A small image deblurring model, trained from scratch: soap at rate 0.0035.
Rows from block 11 of a small image deblurring model, named by matrix and row number. Each number is 500 + 25 x the weight over its row's rms, rounded and kept within 0 to 999. All counts start at 0. Numbers have three digits each. After the name is the row's rms in percent of the matrix's.
After each channel's rows are labels from the 100 images, of 14976, where the channel reaches its highest value: "strongest on" is what is common among them. Only what is clearly more common there than usual is listed. The data: regions of photos with short descriptions (Visual Genome). In brackets: how many of the 100, against the usual share in percent.
# conv: 3x3 conv (model.decb.1.1.conv.weight, 128x128x3x3, each kernel summed), inputs 64-127

conv.122 023:494519536517493461501487484521515477474493496520555500510472502494507575512488482530502513541582526466515470504483444504474477487506509495490501498507520551494521511525500472531436491523454508
strongest on: text has "sky" (53 vs 1.7); text has "blue" (38 vs 5.1)

conv.26 104:509425494499513516515504509500528486426484510503503519484491511485516478508515520606492490510483488481478514497512496512548504481485502486511487509489529472491494512501474522499517369493499462
strongest on: text has "blue" (25 vs 5.1)

conv.98 069:517517485479517477468535510474527466498459485516488526473490508449513480495528502503531482485495494516468539502514488518508476487472483457527479514496485527498487460512441499501559493500504470
strongest on: text has "sky" (53 vs 1.7); text has "blue" (38 vs 5.1)

conv.117 092:509519481519510467506495517499516521480468493544487516470436501465490497500529490501493580532507512497482492506460502480499479474468495454477480527468482494512533492514520496526521507519514496
strongest on: text has "sky" (53 vs 1.7); text has "blue" (38 vs 5.1)

conv.1 043:498483485557499498494471481484499517487489491494486497495512580537518527487478521494506483491535533493524498509557484454505522498522511471509471505468491486492504504461497521544484500514493484
strongest on: text has "sky" (53 vs 1.7); text has "blue" (38 vs 5.1)

conv.90 099:498507514489488515546555515507544494435522444475558485495541504516495498513525498563506465530495520503439488483502468497549501471478487510469500505538523457484465510508500510459547444490497410
strongest on: text has "blue" (26 vs 5.1)

conv.10 028:515497531534502497525469468511496540476494511529538475522508497485501616501485502503476532532578463498534480486519462491490496484489514513485514495529501514515498532497530459483491505520456504
strongest on: text has "sky" (53 vs 1.7); text has "blue" (39 vs 5.1)

conv.46 049:519475535465500484486462436456488495460522476507455533488488501504540442520494467490469520535466481522465489535497492541498514469457495500478491495512502480446446512516525491464481479514466472
strongest on: text has "sky" (53 vs 1.7); text has "blue" (38 vs 5.1)

conv.74 070:487504472471501496487508503463470527512519482531521532471488510492476453465575512481542549517468461534507490474524466515578470500508485480479506517497459518481463460477496504515477489498507478
strongest on: text has "sky" (52 vs 1.7); text has "blue" (38 vs 5.1)

conv.125 089:495492563464517465481468477493511499488480487479491478505493495507506442513512476512469519504514470489518485493515474506509526483494492489500478468506459536485466472508486488488468485493482515
strongest on: text has "sky" (49 vs 1.7); text has "blue" (35 vs 5.1)