Rows from block 4 of a small image deblurring model, named by matrix and row number. Each number is 500 + 40 x the weight over its row's rms, rounded and kept within 0 to 999. All counts start at 0. Numbers have three digits each.
Before each channel's rows are labels from the 100 images, of 14976, where the channel reaches its highest value: "patch colour" is the nearest of a few named colours to the mean colour under the peak. Only what is clearly more common there than usual is listed. The data: regions of photos with short descriptions (Visual Genome).
# conv: 3x3 conv (model.enc.2.0.conv.weight, 192x192x3x3, each kernel summed), inputs 128-191

patch colour: grey
conv.97:503557503512517545482546444506470444511430486524509543569487511537504525488549478560487498479390472502560493544446430473490552488486510491503461575478495541514460533524495445517483585534501474

patch colour: grey
conv.116:481534538555484510472437509524514491563528480464499597536524504425493562507511489526509509512557579473463511485548479570528600531564466500560472484494494531516470496532446487504587543519491506

patch colour: grey
conv.135:483552531497568484518512461570481505511501485557514468466476528481515495471572431471480465497470473483537540408448497568444518513497535495454521484502508509501572456512481528522491543552484528

patch colour: white
conv.12:506434463481483529474485489502447504434564511489499493524502440476475516540594445513428653508527436520472478465474499477469493564559530455477473485532502513481528519509465501491451552426518528

patch colour: pink
conv.16:573485529489509511508436510543518556521599504479396517487478468507550550465481501464558512579511447473532552480483535446542526491460566503474541520505516504538501518532521500484497546481525467

patch colour: black
conv.25:440491442499536527509512511486501456503542449483555446509481451466515441460447495493514553457495446534503587497540546515509489445479497474465540488550548528532456438494437482456481438486539456

patch colour: white
conv.49:513484507529524473493427515445577533521518527553492499572516424491490532493560404466479482447471431508425463469437527496503484475406509474574506494510511504562481433546473453391479573560492494

patch colour: white
conv.1:478517552491468449511489511477510501500577492482490501597472514457563504525509430405448517476455512416527456505498489473532489460483485441533495469502532558477579435540491482439437468534507491

patch colour: grey
conv.39:433509497443550539476489490562563527521437428510522468497526573513497474466471507529517558453503482466497518498476459566568483497530485463451547553569501416575468524483471517540492468412527522

patch colour: white
conv.55:505515477539483512558470553484456557522472499491475535511479456452463584501595447432477587474486454512455542496450529486495526483509519464461531500484515538511438546546485402461483570541457477

patch colour: grey
conv.3:532554521479453504478423507522449491493493506528461473514474429537524511550497510514509457546401495566608473457520508516451448533457494461538541498533498497548489529529511478451579536519459549

patch colour: white
conv.37:462486477486518536537397535533499412458584490447480484509521546539490546531534560492459551506591512518543521438457563455395474489420558544527456558535523525511533440463480541487499507453480483

patch colour: grey
conv.145:458497446521558541485482482485501527534447491502519469544492543492448512527556476463502475522521490459425472482443431496572558481542536458422472472502525503530454457513448509474476559455506508

patch colour: grey
conv.72:559545512471483528500531496538501416470538595500556494483482499504513476486476522521482525523492406500442526508498483521467574481513505571434508424491562486486491510513534543489533549463439424

patch colour: white; pink
conv.107:427472534502466446500524544434465472436465499432515442512472502539422476516465467439474430463536519523483506512490472503522551534502491506528516488481466536525506459550419561550483444440479502

patch colour: white
conv.169:494451527473504487489465575483488523441523535523405503513522508562495507532503504498489510590428435409590516516526558412487495503487475452526473471593465547577564420473500537472533511496505542

patch colour: grey
conv.45:504545552438532497490538475447492435406431524512481483519484540524504461550556546465468472520417512441565491578465493485438486509558545460521487524535469470492557530521455453489527583559522584

patch colour: grey
conv.38:467531516500517550524441542482492486560477448563512574510445596548454466470565533444561428567504497425550474467514456478459476476565464427429523502493498451522487494545454453531559542565502503

patch colour: grey
conv.17:555508512608474403508400501510432524539590485507509512507541488460447506522463531511561494492540437472512486508501559519537564454502431489478538467487484591525496506520486512468485523524542462

patch colour: white
conv.111:398445481474540446463485508524548457493490444489508463488473537510499467465478461614432516462498509531441573490464469562448512505502503507512515472499500481512569487528455555496497481548514520

patch colour: grey
conv.96:506498494525531389498469469533526431560531480507482478523484572470463567463448467465407506513390463492509499517528485540540443604544568548528545515537542477494518518498495532483537501573489452

patch colour: grey
conv.9:430514518462476508503520471580446470516473466452523461521478477444514533448526521572462474458508466506583464510531515605479496528544485516475477445498546511517522460403524495458567532508511596

patch colour: white
conv.10:516504437511476517558512463571548513566540541399504528389456412564506512485491493546510456461536541480434529489530537463555579476507497478488459456527494528487511433544530551460479433434441506

patch colour: grey
conv.126:530504478451562548505449556544522618541501473490577559513543535490564509467504451499521526480499517475484497558506487463517497451555535468498476465484491516533420485485461436549552572509527425

patch colour: grey
conv.179:482487475474507510547529482503567443546484556454498539486536495461475549528533554552493601461519554502478502523540478528500504481548463518445503501475541425490457612469513492438470558486520533

patch colour: white
conv.35:504525468518540478548489472501506476480559490468466489458472509580497549468557524481480491521518538483498493489502440449463511454450509500506574473531503575574534464514472565492481477422518494

patch colour: grey
conv.150:496524503488469474458528531528481484523490506555527460509434497584476536484512472489563444524417442550547508477517451496551439520485451474509540474553562437587440526505498505467519597514483520

patch colour: white
conv.13:519413456540489451532515482477512557542512489577473459478499531545494518490456521480514407521529511517443475443565546421538509582538556503563475493510534499440550385472482560560461423468516516

patch colour: white
conv.56:464462519472468545501509505543492523463546492487448567460535477531550483529538436419466527575515441454500462542536446435516539533516579419460564431463484531460540556490498444407449537499572501

patch colour: grey
conv.66:511483450539446501519513519513410507549491507483559607521559499589498497460499540473562516463526489544477467526520478527581550439481563484471467463489491536485474484513477383556549505475513458

patch colour: white
conv.24:457464448514558517450605459459492486441552452497513454469522501506502571455505439601519529455537517546491486458552504511455483488456471463591517441512545515515490481454469491527490488462534514

patch colour: white
conv.23:523498419469539488536501493551444485428521491519509522438506454439551514540463437457544559530468503466497528526512444471501474490500529447482566574511594536538526459510468496526487551536489495

patch colour: grey
conv.147:591537535528459509412513519506511475514575503515561575446563489488502470456556511369474557549440471473491492552511458479563473533503498450419496543530477486460468454447467463514538541449490497

patch colour: grey
conv.138:543453524569528474516402470507519463557506511471523539540548505496537483493551547472514476544499463502476488538472489561570596515470539469519484522448558492538452470538486431498502567463516553

patch colour: white
conv.122:495461485563494437496538436526555464446512528559420471516466513480448519530471454506419511515522499489487499495512481552520496469549507451461521457485430524494530476572438537461422492505596518

patch colour: white
conv.157:475458534516494504465464478429531477481496475477536459517473467450506485480401468561515447471539461577448518490531538552520506544492491565503491511480552493471545577540515501508526475521511494

patch colour: white
conv.67:490452459592595521498559552456576434550514490570442528498530482466506495499496430467417555480463523480509516550523516513544546525525470460497444518422524529432537422600461487534467427526430536

patch colour: grey
conv.191:481520555515620536523445561478541507525489440613473531595556565483446556481462482539547468581498446515538473490503453533482447549510510484544570520459421460477559496481540446485490487503487530

patch colour: white
conv.142:452445434511594469507566542439517519429516492436583472469539541502479513459518459555506467480527540535437539480539458436494458533496485477515505493525501464441543463536461531460518521584543454

patch colour: white
conv.128:481472562495409472524500529547538492495482416450441528540551474461530531484464468520439576503573525495431477538519530463481557493486516491498493507394507543443505397535468478494406488482494485

patch colour: grey
conv.189:493521519489470588503486456481477514482439443532494587587495480452538497553486521474535492526478500442514486501429500468415500520536505494486456519500434478476520531502531435530515537590445559

patch colour: grey
conv.110:545515480507501467538504500433485470476511555533504467577560531461493506515531472451475532464480469469500552405490473517543543540503520471511466470485487456488447502463495456466550498485518426

patch colour: grey
conv.175:499532579496482508576430452559548493574494502493469519551479491473486543521538544470536415547450500491516456502538451513482478498559475500544582552521493455575543507487536474469535490549505547

patch colour: white
conv.174:476517443485504561586535454531516463575586471505489539458490471493492587451530481556530505507558546503437441373447469490510564482466556535490535502478557529497530465498534557500478486481465490

patch colour: grey
conv.165:550477452556499439563465505496492512508538481533465542498528535456481600538487524461550484489534493438501489496457537482467564534558495509434467456419473468501521542475480535491535521486567506

patch colour: grey
conv.89:482454482498530503435451565496563581541447524458538505575523506413509479526467513546428505482457436464483489499517513517430423515486493525542464475487471497467539498452504456460478528561528480

patch colour: white
conv.106:532523492462541458529569538400521476518444528485533433530472553451539563508551522522472555512453494532577468534498577393489481535442492488517571560484518526495573469506398452502489505550529487

patch colour: grey
conv.83:448581524461469518527490501536448488511425456575501509540455550498537464549482519493496462544403502446568457496456477542417443519506533433487493528436518445464529537534501464500529567540454510

patch colour: white
conv.51:464572478526444445475421477505455512494658539415490520488595522534476576447529470446484489478545545537410505476555555481508524514530502550514530483492476566489541460468466480502491491463506543

patch colour: white
conv.127:507488485513420466510474440486478554519620531483512613467525462488493514496497458531537469417511461455497482499551546419546544467494555464494431451513584537487455449476488466584491482468490497

patch colour: grey
conv.4:438457494502512435508493463489485482489516523550486461579436605491548497500473493493492488512484533496462469460451465469510546544507495512478509479468506519479500510484582509421513486468539478

patch colour: grey
conv.137:526518458565429459512476527546423505489519442551494617504499508442441492509459516512579418485513530467580450529567466523471570487553541474538522451503472504534468460509434391488504548502513498

patch colour: grey
conv.82:512476442467554557521561489494468491505436424501508510516507477556517510556503426472474538421473489510470543492540560464480549525475489464509495509555498509526488480511503482555540473475497549

patch colour: grey
conv.42:460421472528484535492463509546530543477531469465499486475556516511489556489452520575511522597537517538423551463483435537503540495557505500464497470498507492566476536377555439526512480400482546

patch colour: white
conv.50:504543468484546555576544490423515486433481517552573430485529558508523585504458459565453485527488535515514507525559442452485552481463474503468510454455451470451588492496501550534482526536473480

patch colour: white
conv.76:520503483518529560491493508491481544454491492545489441489529491391499546465564433501532524529472503494487503461441569525546501472534563486530506520504444523557484415492453481539517565508485479

patch colour: black
conv.62:388372441490560532509527489444523468420501466482518506448474504528494521471472448518568491461580468580373510518525491474517475509536529476504590509505483488491543408568455489568484466478497441

patch colour: grey
conv.47:444507576459554546452498486482474532511485505540507578545500514477499477546510476528561534526470438524538520592506517533528493510499479475514474512554453474496504455443520475460515540452556549

patch colour: grey
conv.115:468501471462505545480507433554535513504530506510431584481507439461496487567511583503414600496483496472490522500451505579489459466571565529476486479473454464446548545434487506429468487471548494

patch colour: white
conv.92:501455439516534448519497515457518525473507474529443548524568506348491502529541520439507569446455543424515488512529480499466446486556495501506465578444499482502473527549472479461449523474521492

patch colour: grey
conv.184:536494487488492509498455512519418541531454442558501456527547486509539452568419431475584451511494473487532484493454467559494481536575470475524510459435494507580503539515503467465485482540489525

patch colour: grey
conv.36:480440467439545517490493438549454528489534478569537465438531430598470514511473539580473535524514496559461526461533475464557467506535487504494454447553524512513475500442538514535487496400511490

patch colour: white
conv.74:417447479588512442456503476486511477518499544513468484486511452491490548491497463525472537515520443509469523463480499478587486526495545424552525460503477493511511516601461494539485493454537521

patch colour: white
conv.139:501455438544541480515522509574465494479527493555489440515598460483456582594514478562491570452538469469468461474512452528473514529467516503476488448532546546528481470592471442474499553486463515

patch colour: white
conv.163:541425493400474411552539511538482486431511457526470478484500524464517502510479499512453600461469500473498473527537501548488536480503503532498543464427455541444514551579443477490445516504489519

patch colour: white
conv.144:496493520486565497446541456478548486497548488397535498493509526435479477508518492582512560531571500554460518486524504446514535510443452477487485473496406523425517472459458535473542460455530468

patch colour: white
conv.176:499482496521507564485484577448523414498572501462543534474488511499527491509488436483405512457530524544489521585544510441515494566417583462431526575566537458522476466495460479426497525546445533

patch colour: grey
conv.41:504461491477529538564502483571490497544471528499458482533523501506439564461534565473401518506480505437523480527529494544516453408554497517449421422458496457511528491461441534440528546488489478

patch colour: white
conv.149:494511490510516445490536501469559454532428469443480462505454515396459529514529504450444510489449458446471519457470484569536478493506539445498446517460529491492527479525419481467511546534490546

patch colour: white
conv.98:467443481567573430520489573441521479523509465478550474492481509553518463518496401510506480486463448513456539450484521510491534483471498498541507470492491497474511498509523558514443442518525496

patch colour: white
conv.112:525506419416500470575459455492439515508425507517475506464521458479487472524563517458426602502457517445518497520464475462489541530515568462446507535496473510431492516568454531440420492494574449

patch colour: grey
conv.58:514495464514506505566470472540517479526555553449508533542500551451512474404529530466526500526424455521487499429491511514513512516507571476493541537528490513512532497421493519456561541459512418

patch colour: white
conv.8:513510462524526491514556572499537500489518467439476524526556457546522502515523413440394528430545504491488487528515524539546495515487564450510505493553533486536465486545423484414479517550532547

patch colour: white; black
conv.64:535510502477456468503529486469516528534495550519448578545491458470432481448541539432429595496465518478485464511534483498539498478549528437512473514489518500385542527552483455520521467479474483

patch colour: pink; white
conv.79:415524474500540514489533508520517542507550561535573497499573368458497469521466489483586518550572522553479493509551514460541493489519550487499463454519507551461531581512534481479493450523476442

patch colour: grey
conv.14:506562518502472489428564448487465490446454482540498544570475471473535489581522472500467511536425454452528458488480469476449522531511529491494443517417478538440496543577499448562514474509470502

patch colour: grey
conv.172:487512489492564568536546523531457513553517466489495451460481536525532523532466414461526485555481453477469461404460439498555575482529456503530534460475490506486495443505559442473568487483505454

patch colour: grey
conv.33:554538537529481448456442515503535504581516541552474451545432469466503531497521532414443476503452471452562446443535492510527469573428517441516521503492532450464429571551494487525552483501496453

patch colour: white
conv.131:441457499567535532476513447480513519513496516484502466521533535400484516450465508495511505446535422523535418513524473523493484465463575506528557427481498518453473482584495425505487537533465451

patch colour: white
conv.168:493528464433440482568447530500402534476470418542442490508560431453490506551552478494475604503481436492472496511545492460534544516549543485496529552540514577472563588534469468527457492537470526

patch colour: grey
conv.146:514510524467489558546494451541525446590453478544485461546494514490534502505586539508502460474486462515477436538467400554494517498523413486474547454462525465581510552478508470510492453460418566