From a checkpoint of a small image deblurring model: soap at rate 0.0035.
Rows from block 9 of a small image deblurring model, named by matrix and row number. Each number is 128 + 32 x the weight over its row's rms, rounded and kept within 0 to 255. All counts start at 0.
After each channel's rows are labels from the 100 images, of 14976, where the channel reaches its highest value: "colour at peak" is the nearest of a few named colours to the mean colour under the peak. Only what is clearly more common there than usual is listed. The data: regions of photos with short descriptions (Visual Genome).
# conv: 3x3 conv (model.decb.0.1.conv.weight, 192x192x3x3, each kernel summed), inputs 0-191

conv.156 [147 149 171 164  58 118 135 168  92 127  73 111 137 129 184 150 141 136 168 118 117  26 122 149 165 144 125  17 168  86 126  92 127 142 141 121 124 123 161 156 121  96 123 116 145 120  90 181  93 133 124 165 159 151 132 160 151 147 158 120 151 164 135 117 102 106 144 125 116 161 118 213 163 114 120   0 124  93 148  77 104 152 143 129 136 120 150 162 101 130 150 139 130  88 148 136 108 139 139 152 145 139  45 140 156 206 225 143  80 148 153 146 129 158 117 132 149 109 125 107 124 162 130 142 141 127 120 182 134  90 136 142 130  34 199 176 142 132 132  86 173 110 125 114 147 130 135 155 121 136 127 131 129 121 142 117  86 117 132 115 164 103 120 130 118 154 139 123 125 141  77 125 153 162 148 146  76  91  95 146 160 143 116 139 164 193  66 126 135 129 133 123]
colour at peak: white

conv.56 [135 145 145  97 105  99 118 122 102 101 151 160 137  74  42 128 122 106 118 149  89  90  99 156 104 125 160 133 189 146 164 161 146 111  30 106 164 104 146 113  68  75 128 167  88  93  73 134 107  92 126 124 154 122 158 142 110  89 123 128 125 166 119 104  96 220 109 179  57 145 132 101 117 157  49 112 141  62 162 154 145 170 123 124 123 105  78 144 150 143  77  68  90  70 161  87 110 110 119 129 173 124  69 156 133 171 142 111 134  90  77  83 106  82 128 120 115  84 122 165 154 147  98 106 136 163 107 154 111 154 103 151 128  53 119 155 111  62 144 165 109 188 120 131  76 121  90 142 109  75 129 128 172 157 105  89 150 117 119 128 133 138  95 114 105  89 153 107 151 135 140 113 186 156 134 120 145  76  82 109 109 150 131 105 162 123  97 164 150 143 112 120]
colour at peak: white

conv.113 [123  85 150 111 134 157 143 160 131 116 159 100  89 100 150  98 139 150 111 103 100 102 130 119 115 124  99 159 129 104 197 141  85 151  91 141  96  89 100 102 168  91  12  76 180 189 127 105 136 105 164 116 136  88  99 151 153 110 102 144  77 129 163 130 121  37 129 131 142 131 157 124 135 106  92 141 169 106 106 142 132  76  96 159  73 149  77  90 147 124 111 195 114 122  79 148  87 124 122 117  50 103 136 108 147 120 140 123 111 118 138 148 131 117  58 145 119 100 139 148  87  69 191  93 138 174 107 100 146 123 120 185 143 137 122 117 109  85 114 119 119  98 156 104 140 149 155 170 159 155 115  74 109 129 111 100 145 199 130 166 132 140 110 109 167 155 143 134 127 143 199  97 135  90 175 153 142  40 129 118 167 136 113  94 168  35 138 149 157  68 128 121]
colour at peak: grey

conv.168 [104 116 133 154 105 152 158  98 121 111 172 118 123 131  20 105  88 125 129 122 126  75 106 110 120  96 105  64 106 155  77 133 104 125 175 161 152 117 142 164 169 121 125 113 131 110 145 122 162 112  94 205 110 105 118 100 126  98  89 138 122 128  80 113  78 152 124 143 138 124 144 124 133 165 110  59 139 134 109  92 127 125 137  96 136 108 143 126  72 120 170 148  71  98  89 163 131 197 135 142  84 119  81 197 140 123 138 174 181 128 163 110 131 135 125 142 176 114 149 139 125  60 160 114  69 119 102 221 183 133 129 138 105 124 112 147 153  71 149 117 112 190 195 101 208  53 115  95 107 115 131 126  91 123 130 132 133 133 119 115 137 187 151 163 117 150 158 126 115 122 135 112 179  87  99 132  62  39 129 110 145  89 150 134 189 106 139  98 139 152 105 177]
colour at peak: white

conv.158 [ 99 124 109 129 156 173 129   0 145 170 118 192 113 137 126 110  92  97 113  98 159 119  87 141 131 128  96 143 108 114  90 130 152 115 133 118 131  57  83 148 138 106  73 111 127 102  93 108 125 104 150 163 117 128 167 141 119 102 154  83 128 125 104  70  97 124  95 122  77 109 124 125 136 127  61 145 144 134 139 129 134 119 172 169  31 166 127 100 123 135  98 155 110 147 160 155 112 161 101 122  98  94 161 123 105  98 133 140 113 149 105 123  84 157  93  92 102 117 158 110 157 111 136 102 128 213 105 118 206  93 109 151 124 130 121 142  74 141 168 132 144 173 145 176 169 154 125 170 162 173 132  98 123 162  93  89 139 113 138 123 147 110 171 188 141 118 150 238 158 121 129 178  99 121 139 152 115 125 134 109 144 137 130 101  88  77 130 104  92 131  95  88]
colour at peak: grey

conv.89 [121 188 120 104 152 155 153 157  88 112 165 120 124  93 129  91 129 103 127 128 129 147 131 115  86  80 107 105 152 129 140 129  83 154 122 124 136 171 172  88  94  98 119 151 197  33 101  81 124 100 123  56 130  85 133 157 118 119 176 113 124 123 159 180 123 179 131 156 113 162 113 118 123 127  95  99 142 155  75 145 148 113 118 118 115 122  96 109  88 145 116 154 103 136 173 124  76 161  92 141 122 155 152 131  50 152 132 116 113 120 125 102 137 134 194  98 106 140 151 117 125 103 164 126  99 211 142  91 140 143  74 151 141 122 120 178 105 106 163 140 124  93 155 243  83 135 107  95 135  84  99  62  97 159  98  84 121 173 143 135 125 104 189 151 124 117 103  81  85 127 168 170 108 116 187  92 196 117 126 134 115 171 125 197 129  56 170 176 144  97 134 113]
colour at peak: grey

conv.152 [122 172 146 137 124 113 138  54 175 109 130  98 138  87  76 111 127 125 125 182 129 132 182 131 148  68 102 152 184 147 204 128 218 114 106 132 164 133 139 134 119 134 140 101 115  99 118  82 137  93 116  92 134 119 137 119 118  84  43 117  76 142 144  70 132 118 113 130  87 138 164 124 140 152 101 122 168 109 153 119 139  83 102 130 122 115 103 154 161 132 116 131 144 120  73 182 103 124 171 116 110 174 125 133  62  90 131 121 142 120 111 127 196 165 170 122 155 123 125 129 126 108 162 108 162  95 125  87 134 141 145 139  13 115 158 124 140 115 127 104 113 139 119 107  95 157 175 126  67 151 167 130 180 165 136 113 146 106 165 135 139 127  74  87 154 159 178 138 181 151 132 202 238 125 177 194 159  99  97 118 103 124 137  85 134 155 130 181  93 116 119 106]
colour at peak: grey

conv.40 [131 158 129 140 128 101 134  26 102 157 127 157 138 136 205 125 109 137 116 100 117 122 100 144  99 125 132 166 115 123 150 129 146  82 129 112 152 161 167 125 145  94 145 151 144 100 132 145 143 152 147 133 141  94 139 133 167  74 172 148 132 124  93 114 141 146 133 150  73 120 100 131  76 111 131 142 112 123 154 109 153 125 186 189  88 173 105 141 136 127 126 189 117 154 163 255  97 177  93 107  99 160 141 113 113 145 115  86 121 124 135 190  67 120  95 148 119 135 120  96  92 155 103 189 153 104  83  99 122 128  92 158 145 113 122 126 125 123 145 102 143 141 111 236 121  83  70  83 140 120 143 153  59  97 152 121 153 103 196 151 127  94  80 180 154 112 124 155  70 114 126 180  75  93  78  95  92 167 131 116 119 123 131 110 143  91 158  46  94 108 144 140]
colour at peak: grey

conv.78 [164 167 144 135 124 148 125 246 127 125  89  96 133 118 107 116 146  96 121 118 154 116 121 121 146 113 104 160 160  97 154 114 103 128 123 118 144 125 119  94 156 116 107 133 116  62  87 120 143  91 157 105 131  91 116 155 134 187 164 147  93 125 121 191  99  84 188 142 152 119 166 116 130 123 177 126 111 109  87 136 126 127 181 162  56 155 132 123 112  80 111 159  87 184 171 209 125 152 146  87 140 120 146 111 131  98 119 127 129 135 128 144 151  94 177 128 137 111 119 143  92 111 196 213 142 142  96 123 133 153 124 255 187 145 130 123 111 129 141 138 141 114 130 157 156 113 140 134 132 153 139  86  98 117  82 194 125 143 170 134 150 142 144 165 131 126  83  89 115 160 134 195  80 150  82 169 163 157 100  90 190 123 138 171 120  43 192  96 108 102 148 121]
colour at peak: grey

conv.64 [106 120 117 124 133 111 115 220 109 140 156  73 123  82  37 163 122 109 130 120 157 153 127 136  87 112 138 166 118 132 149  98  93  96 149 104  90 124  95  82 143 149   0 127 134  99 118  89 155 102 122 130 113  59 139 117 137 160 143 154  69  85 104 166  58  85 160 174 158 131 146 137 107 105 137 156 136 110  87 123 143 117 151 115  99 116 159 181 126 106  66 116 193 148 102  59 123 173 138 111  61  92 120 111  91 127  69 141 128  80 113 119 141  72 134 137 119 113 128 103  35 126 114 162 123 142 135 134 133 135 121 188 169 140 105  76 169 162 138 146 118 135 148 120 151 143 126 127  98 109 131 149  97 163 136 170 184 155 145 143 117 136 130 173 152 119 175  66 126 162 147 118 121 148 158 133 113 106 124 115 194  89 114 190 120 107 121  76 102  82  99 121]
colour at peak: grey

conv.121 [169 145 156 118 122 115 145 255 117 126 145 146 125 139 124 157 153 123 102 138 145 134 127 142 149  69  80 124 173 120 249 112 116 118 149 109 105 128 138 135 152 149  12 122 156  56 138 118 138  99 183 139 109 163 159 126 121 132 102 161 112 131 131 146  90 137 186 150 104 148 148 122 128 123 141 125 113 139 169 168 141 114 107  76 119 185 125 132 156 123  60 120  93 130 137 107 117 169 149 125 115 116 136 144  66 123 105 103 165 113 113  80 148 118 106 146 129 136 131 100 191 100 222 162 144 190  46 147 146 143 127 178 147 137 146 130 123 131 151 136 118  98 131 130 130 119 169 126 128 132 144  94 126 115  92 130 131 123 156 150 141  94 181 103 161 115 133  66 184 130  91 113 151 115 149 145 159 134 132 138 101 138 103  97 134  62 178 163 179 133 134 110]
colour at peak: grey

conv.32 [101 104 119 112 184 158  66 130 109 143  35 111 131 160  68  93 159 134 122 132 147 127 140  95 159 130 123 232 115 161 140 134 132 169 108 168 169 152 144 135 153  65 131 170 108 106 157 142 158  96 114 126 128 111 114 148 130 132 144 173  88 163 115 165 155 141 138 143 147 137 143 121  95 240 140 184 124 174 123 138 101 137 143 148 113 149 105  97 117 123 138 130 149 150 146 137 147 106 166 162 146 154 100 135 131  56 116 176 176 177 161 105 153 120 159  94 143 168 207  63 143  83 115 138 151 126 212  92 116 152 121 134 122 180 147 156 128 132 162  99 134 119 187 139 249 101  89  98 156 121 133 166 126 125  60 149  51 135 129 118 119  98 152 111 136 107 124 128 125 122 156 104 110 131 130 105 147 128 129 137 131  38 173 138 123 111 141 135 140 129 123 166]
colour at peak: white

conv.145 [130  85 117 149 125 105 106  27 124 154 114 167 158 107 177 116 133 110 151 145  84 106 173 137 110 107  97 122 149 118 109 141 149 125  94 150 104 180 180 130 151 129 120 166 106  91 114 176 123 154 142 101 145  96  63 114 127 108 157 136 102 122  78 133  97 120 124 155 108 168  78 121 143 128 203 148  93 124 132 201 176 119 178 194  95 165 104 105 153 131 121 124 108 121 176 174 110 184 108 140  66 139 161 142 148 152  79 138 135 120 129 166 153 161 157 149 134 105 125 115 166  98  95 154 143  95  87  81 117 138 130  98 125 119 144 124 106 119 127 141 155 117 116 125  98  52  87  78 180  74 149  59 128 109 154  89 138 167 139 146 132 116 130 189 187 102  54 162  99  75 139 129  72 102  88  62 140 149 107 120  50 152 119 114 118  99 180 150  63 176 123 115]
colour at peak: grey

conv.126 [113 114 134 113 131 121  96 109 104  99 127  86 133  79 120 126 129  93 133 106 152 105 188 170 144  68 157 164 147 101  97 134 180 110 103 153 141 174 166  71 110  99 198 115 126 161 136  98 122 153 139  80 138  37 191 141 175  96 241  79 123 125 131 145 133  84 137 136 170 143  85 130 102 136 110 152 151 120 142  87 101 143 153  86  84  72 123 144 107 127 123 188 138 142  88 152  91 117 150 109 135  93 106 134  71 129 141 136  96 108  89 170  84 134 133 117 136 116 180 146  59 170 119  84 121 107 100 109 119  98 116 100 189 129 124 132 131 130 102 150 111 123 118 119  74 153 137 124  92 156 132 140 122 178 127 127 117 165 112  93 122 113  40 156  72 148 149 205 121 152 166  94 131 127 159  58 127  93 113 145 164 135 109 109 146 196  52 158  74 119 145 112]
colour at peak: grey

conv.127 [117 143 119 136  80 125 166 209 154  67 112 169 139 148  76 150 169 213 110 138  98 151 167 113 118  85 100 148 109 124  48 129 116 159 137 120 146 201 131 108 112 130 171 105 130 155 123 107 118 102 142 100 104 152 117 135 113 127 220 164 116 125 148 122 120 203 106 121 126 101 137 120 137 148 169 127  85 127 139  81 135 106  89 254 204 163 151 125 120 113 104 135  64 137  74 141 120 101 163 131 135 122 129 157 146 139 105 106 156  99 104 140 188 115 210 131 141 130 139 120 104 127 108  80 138  69 108 122 134 122  96 127 115 153 131 125 127 148 138  82 112 122 118 125 115 124 179 179  64  71 132  74 116 124  53  92 114  99  86 117 119 141 185 194  97 135  77 129 135 141 115  69 137 127 146 150 133  91 126 123 120 157 150 112 142 166 146  97 158 152 175 120]
colour at peak: grey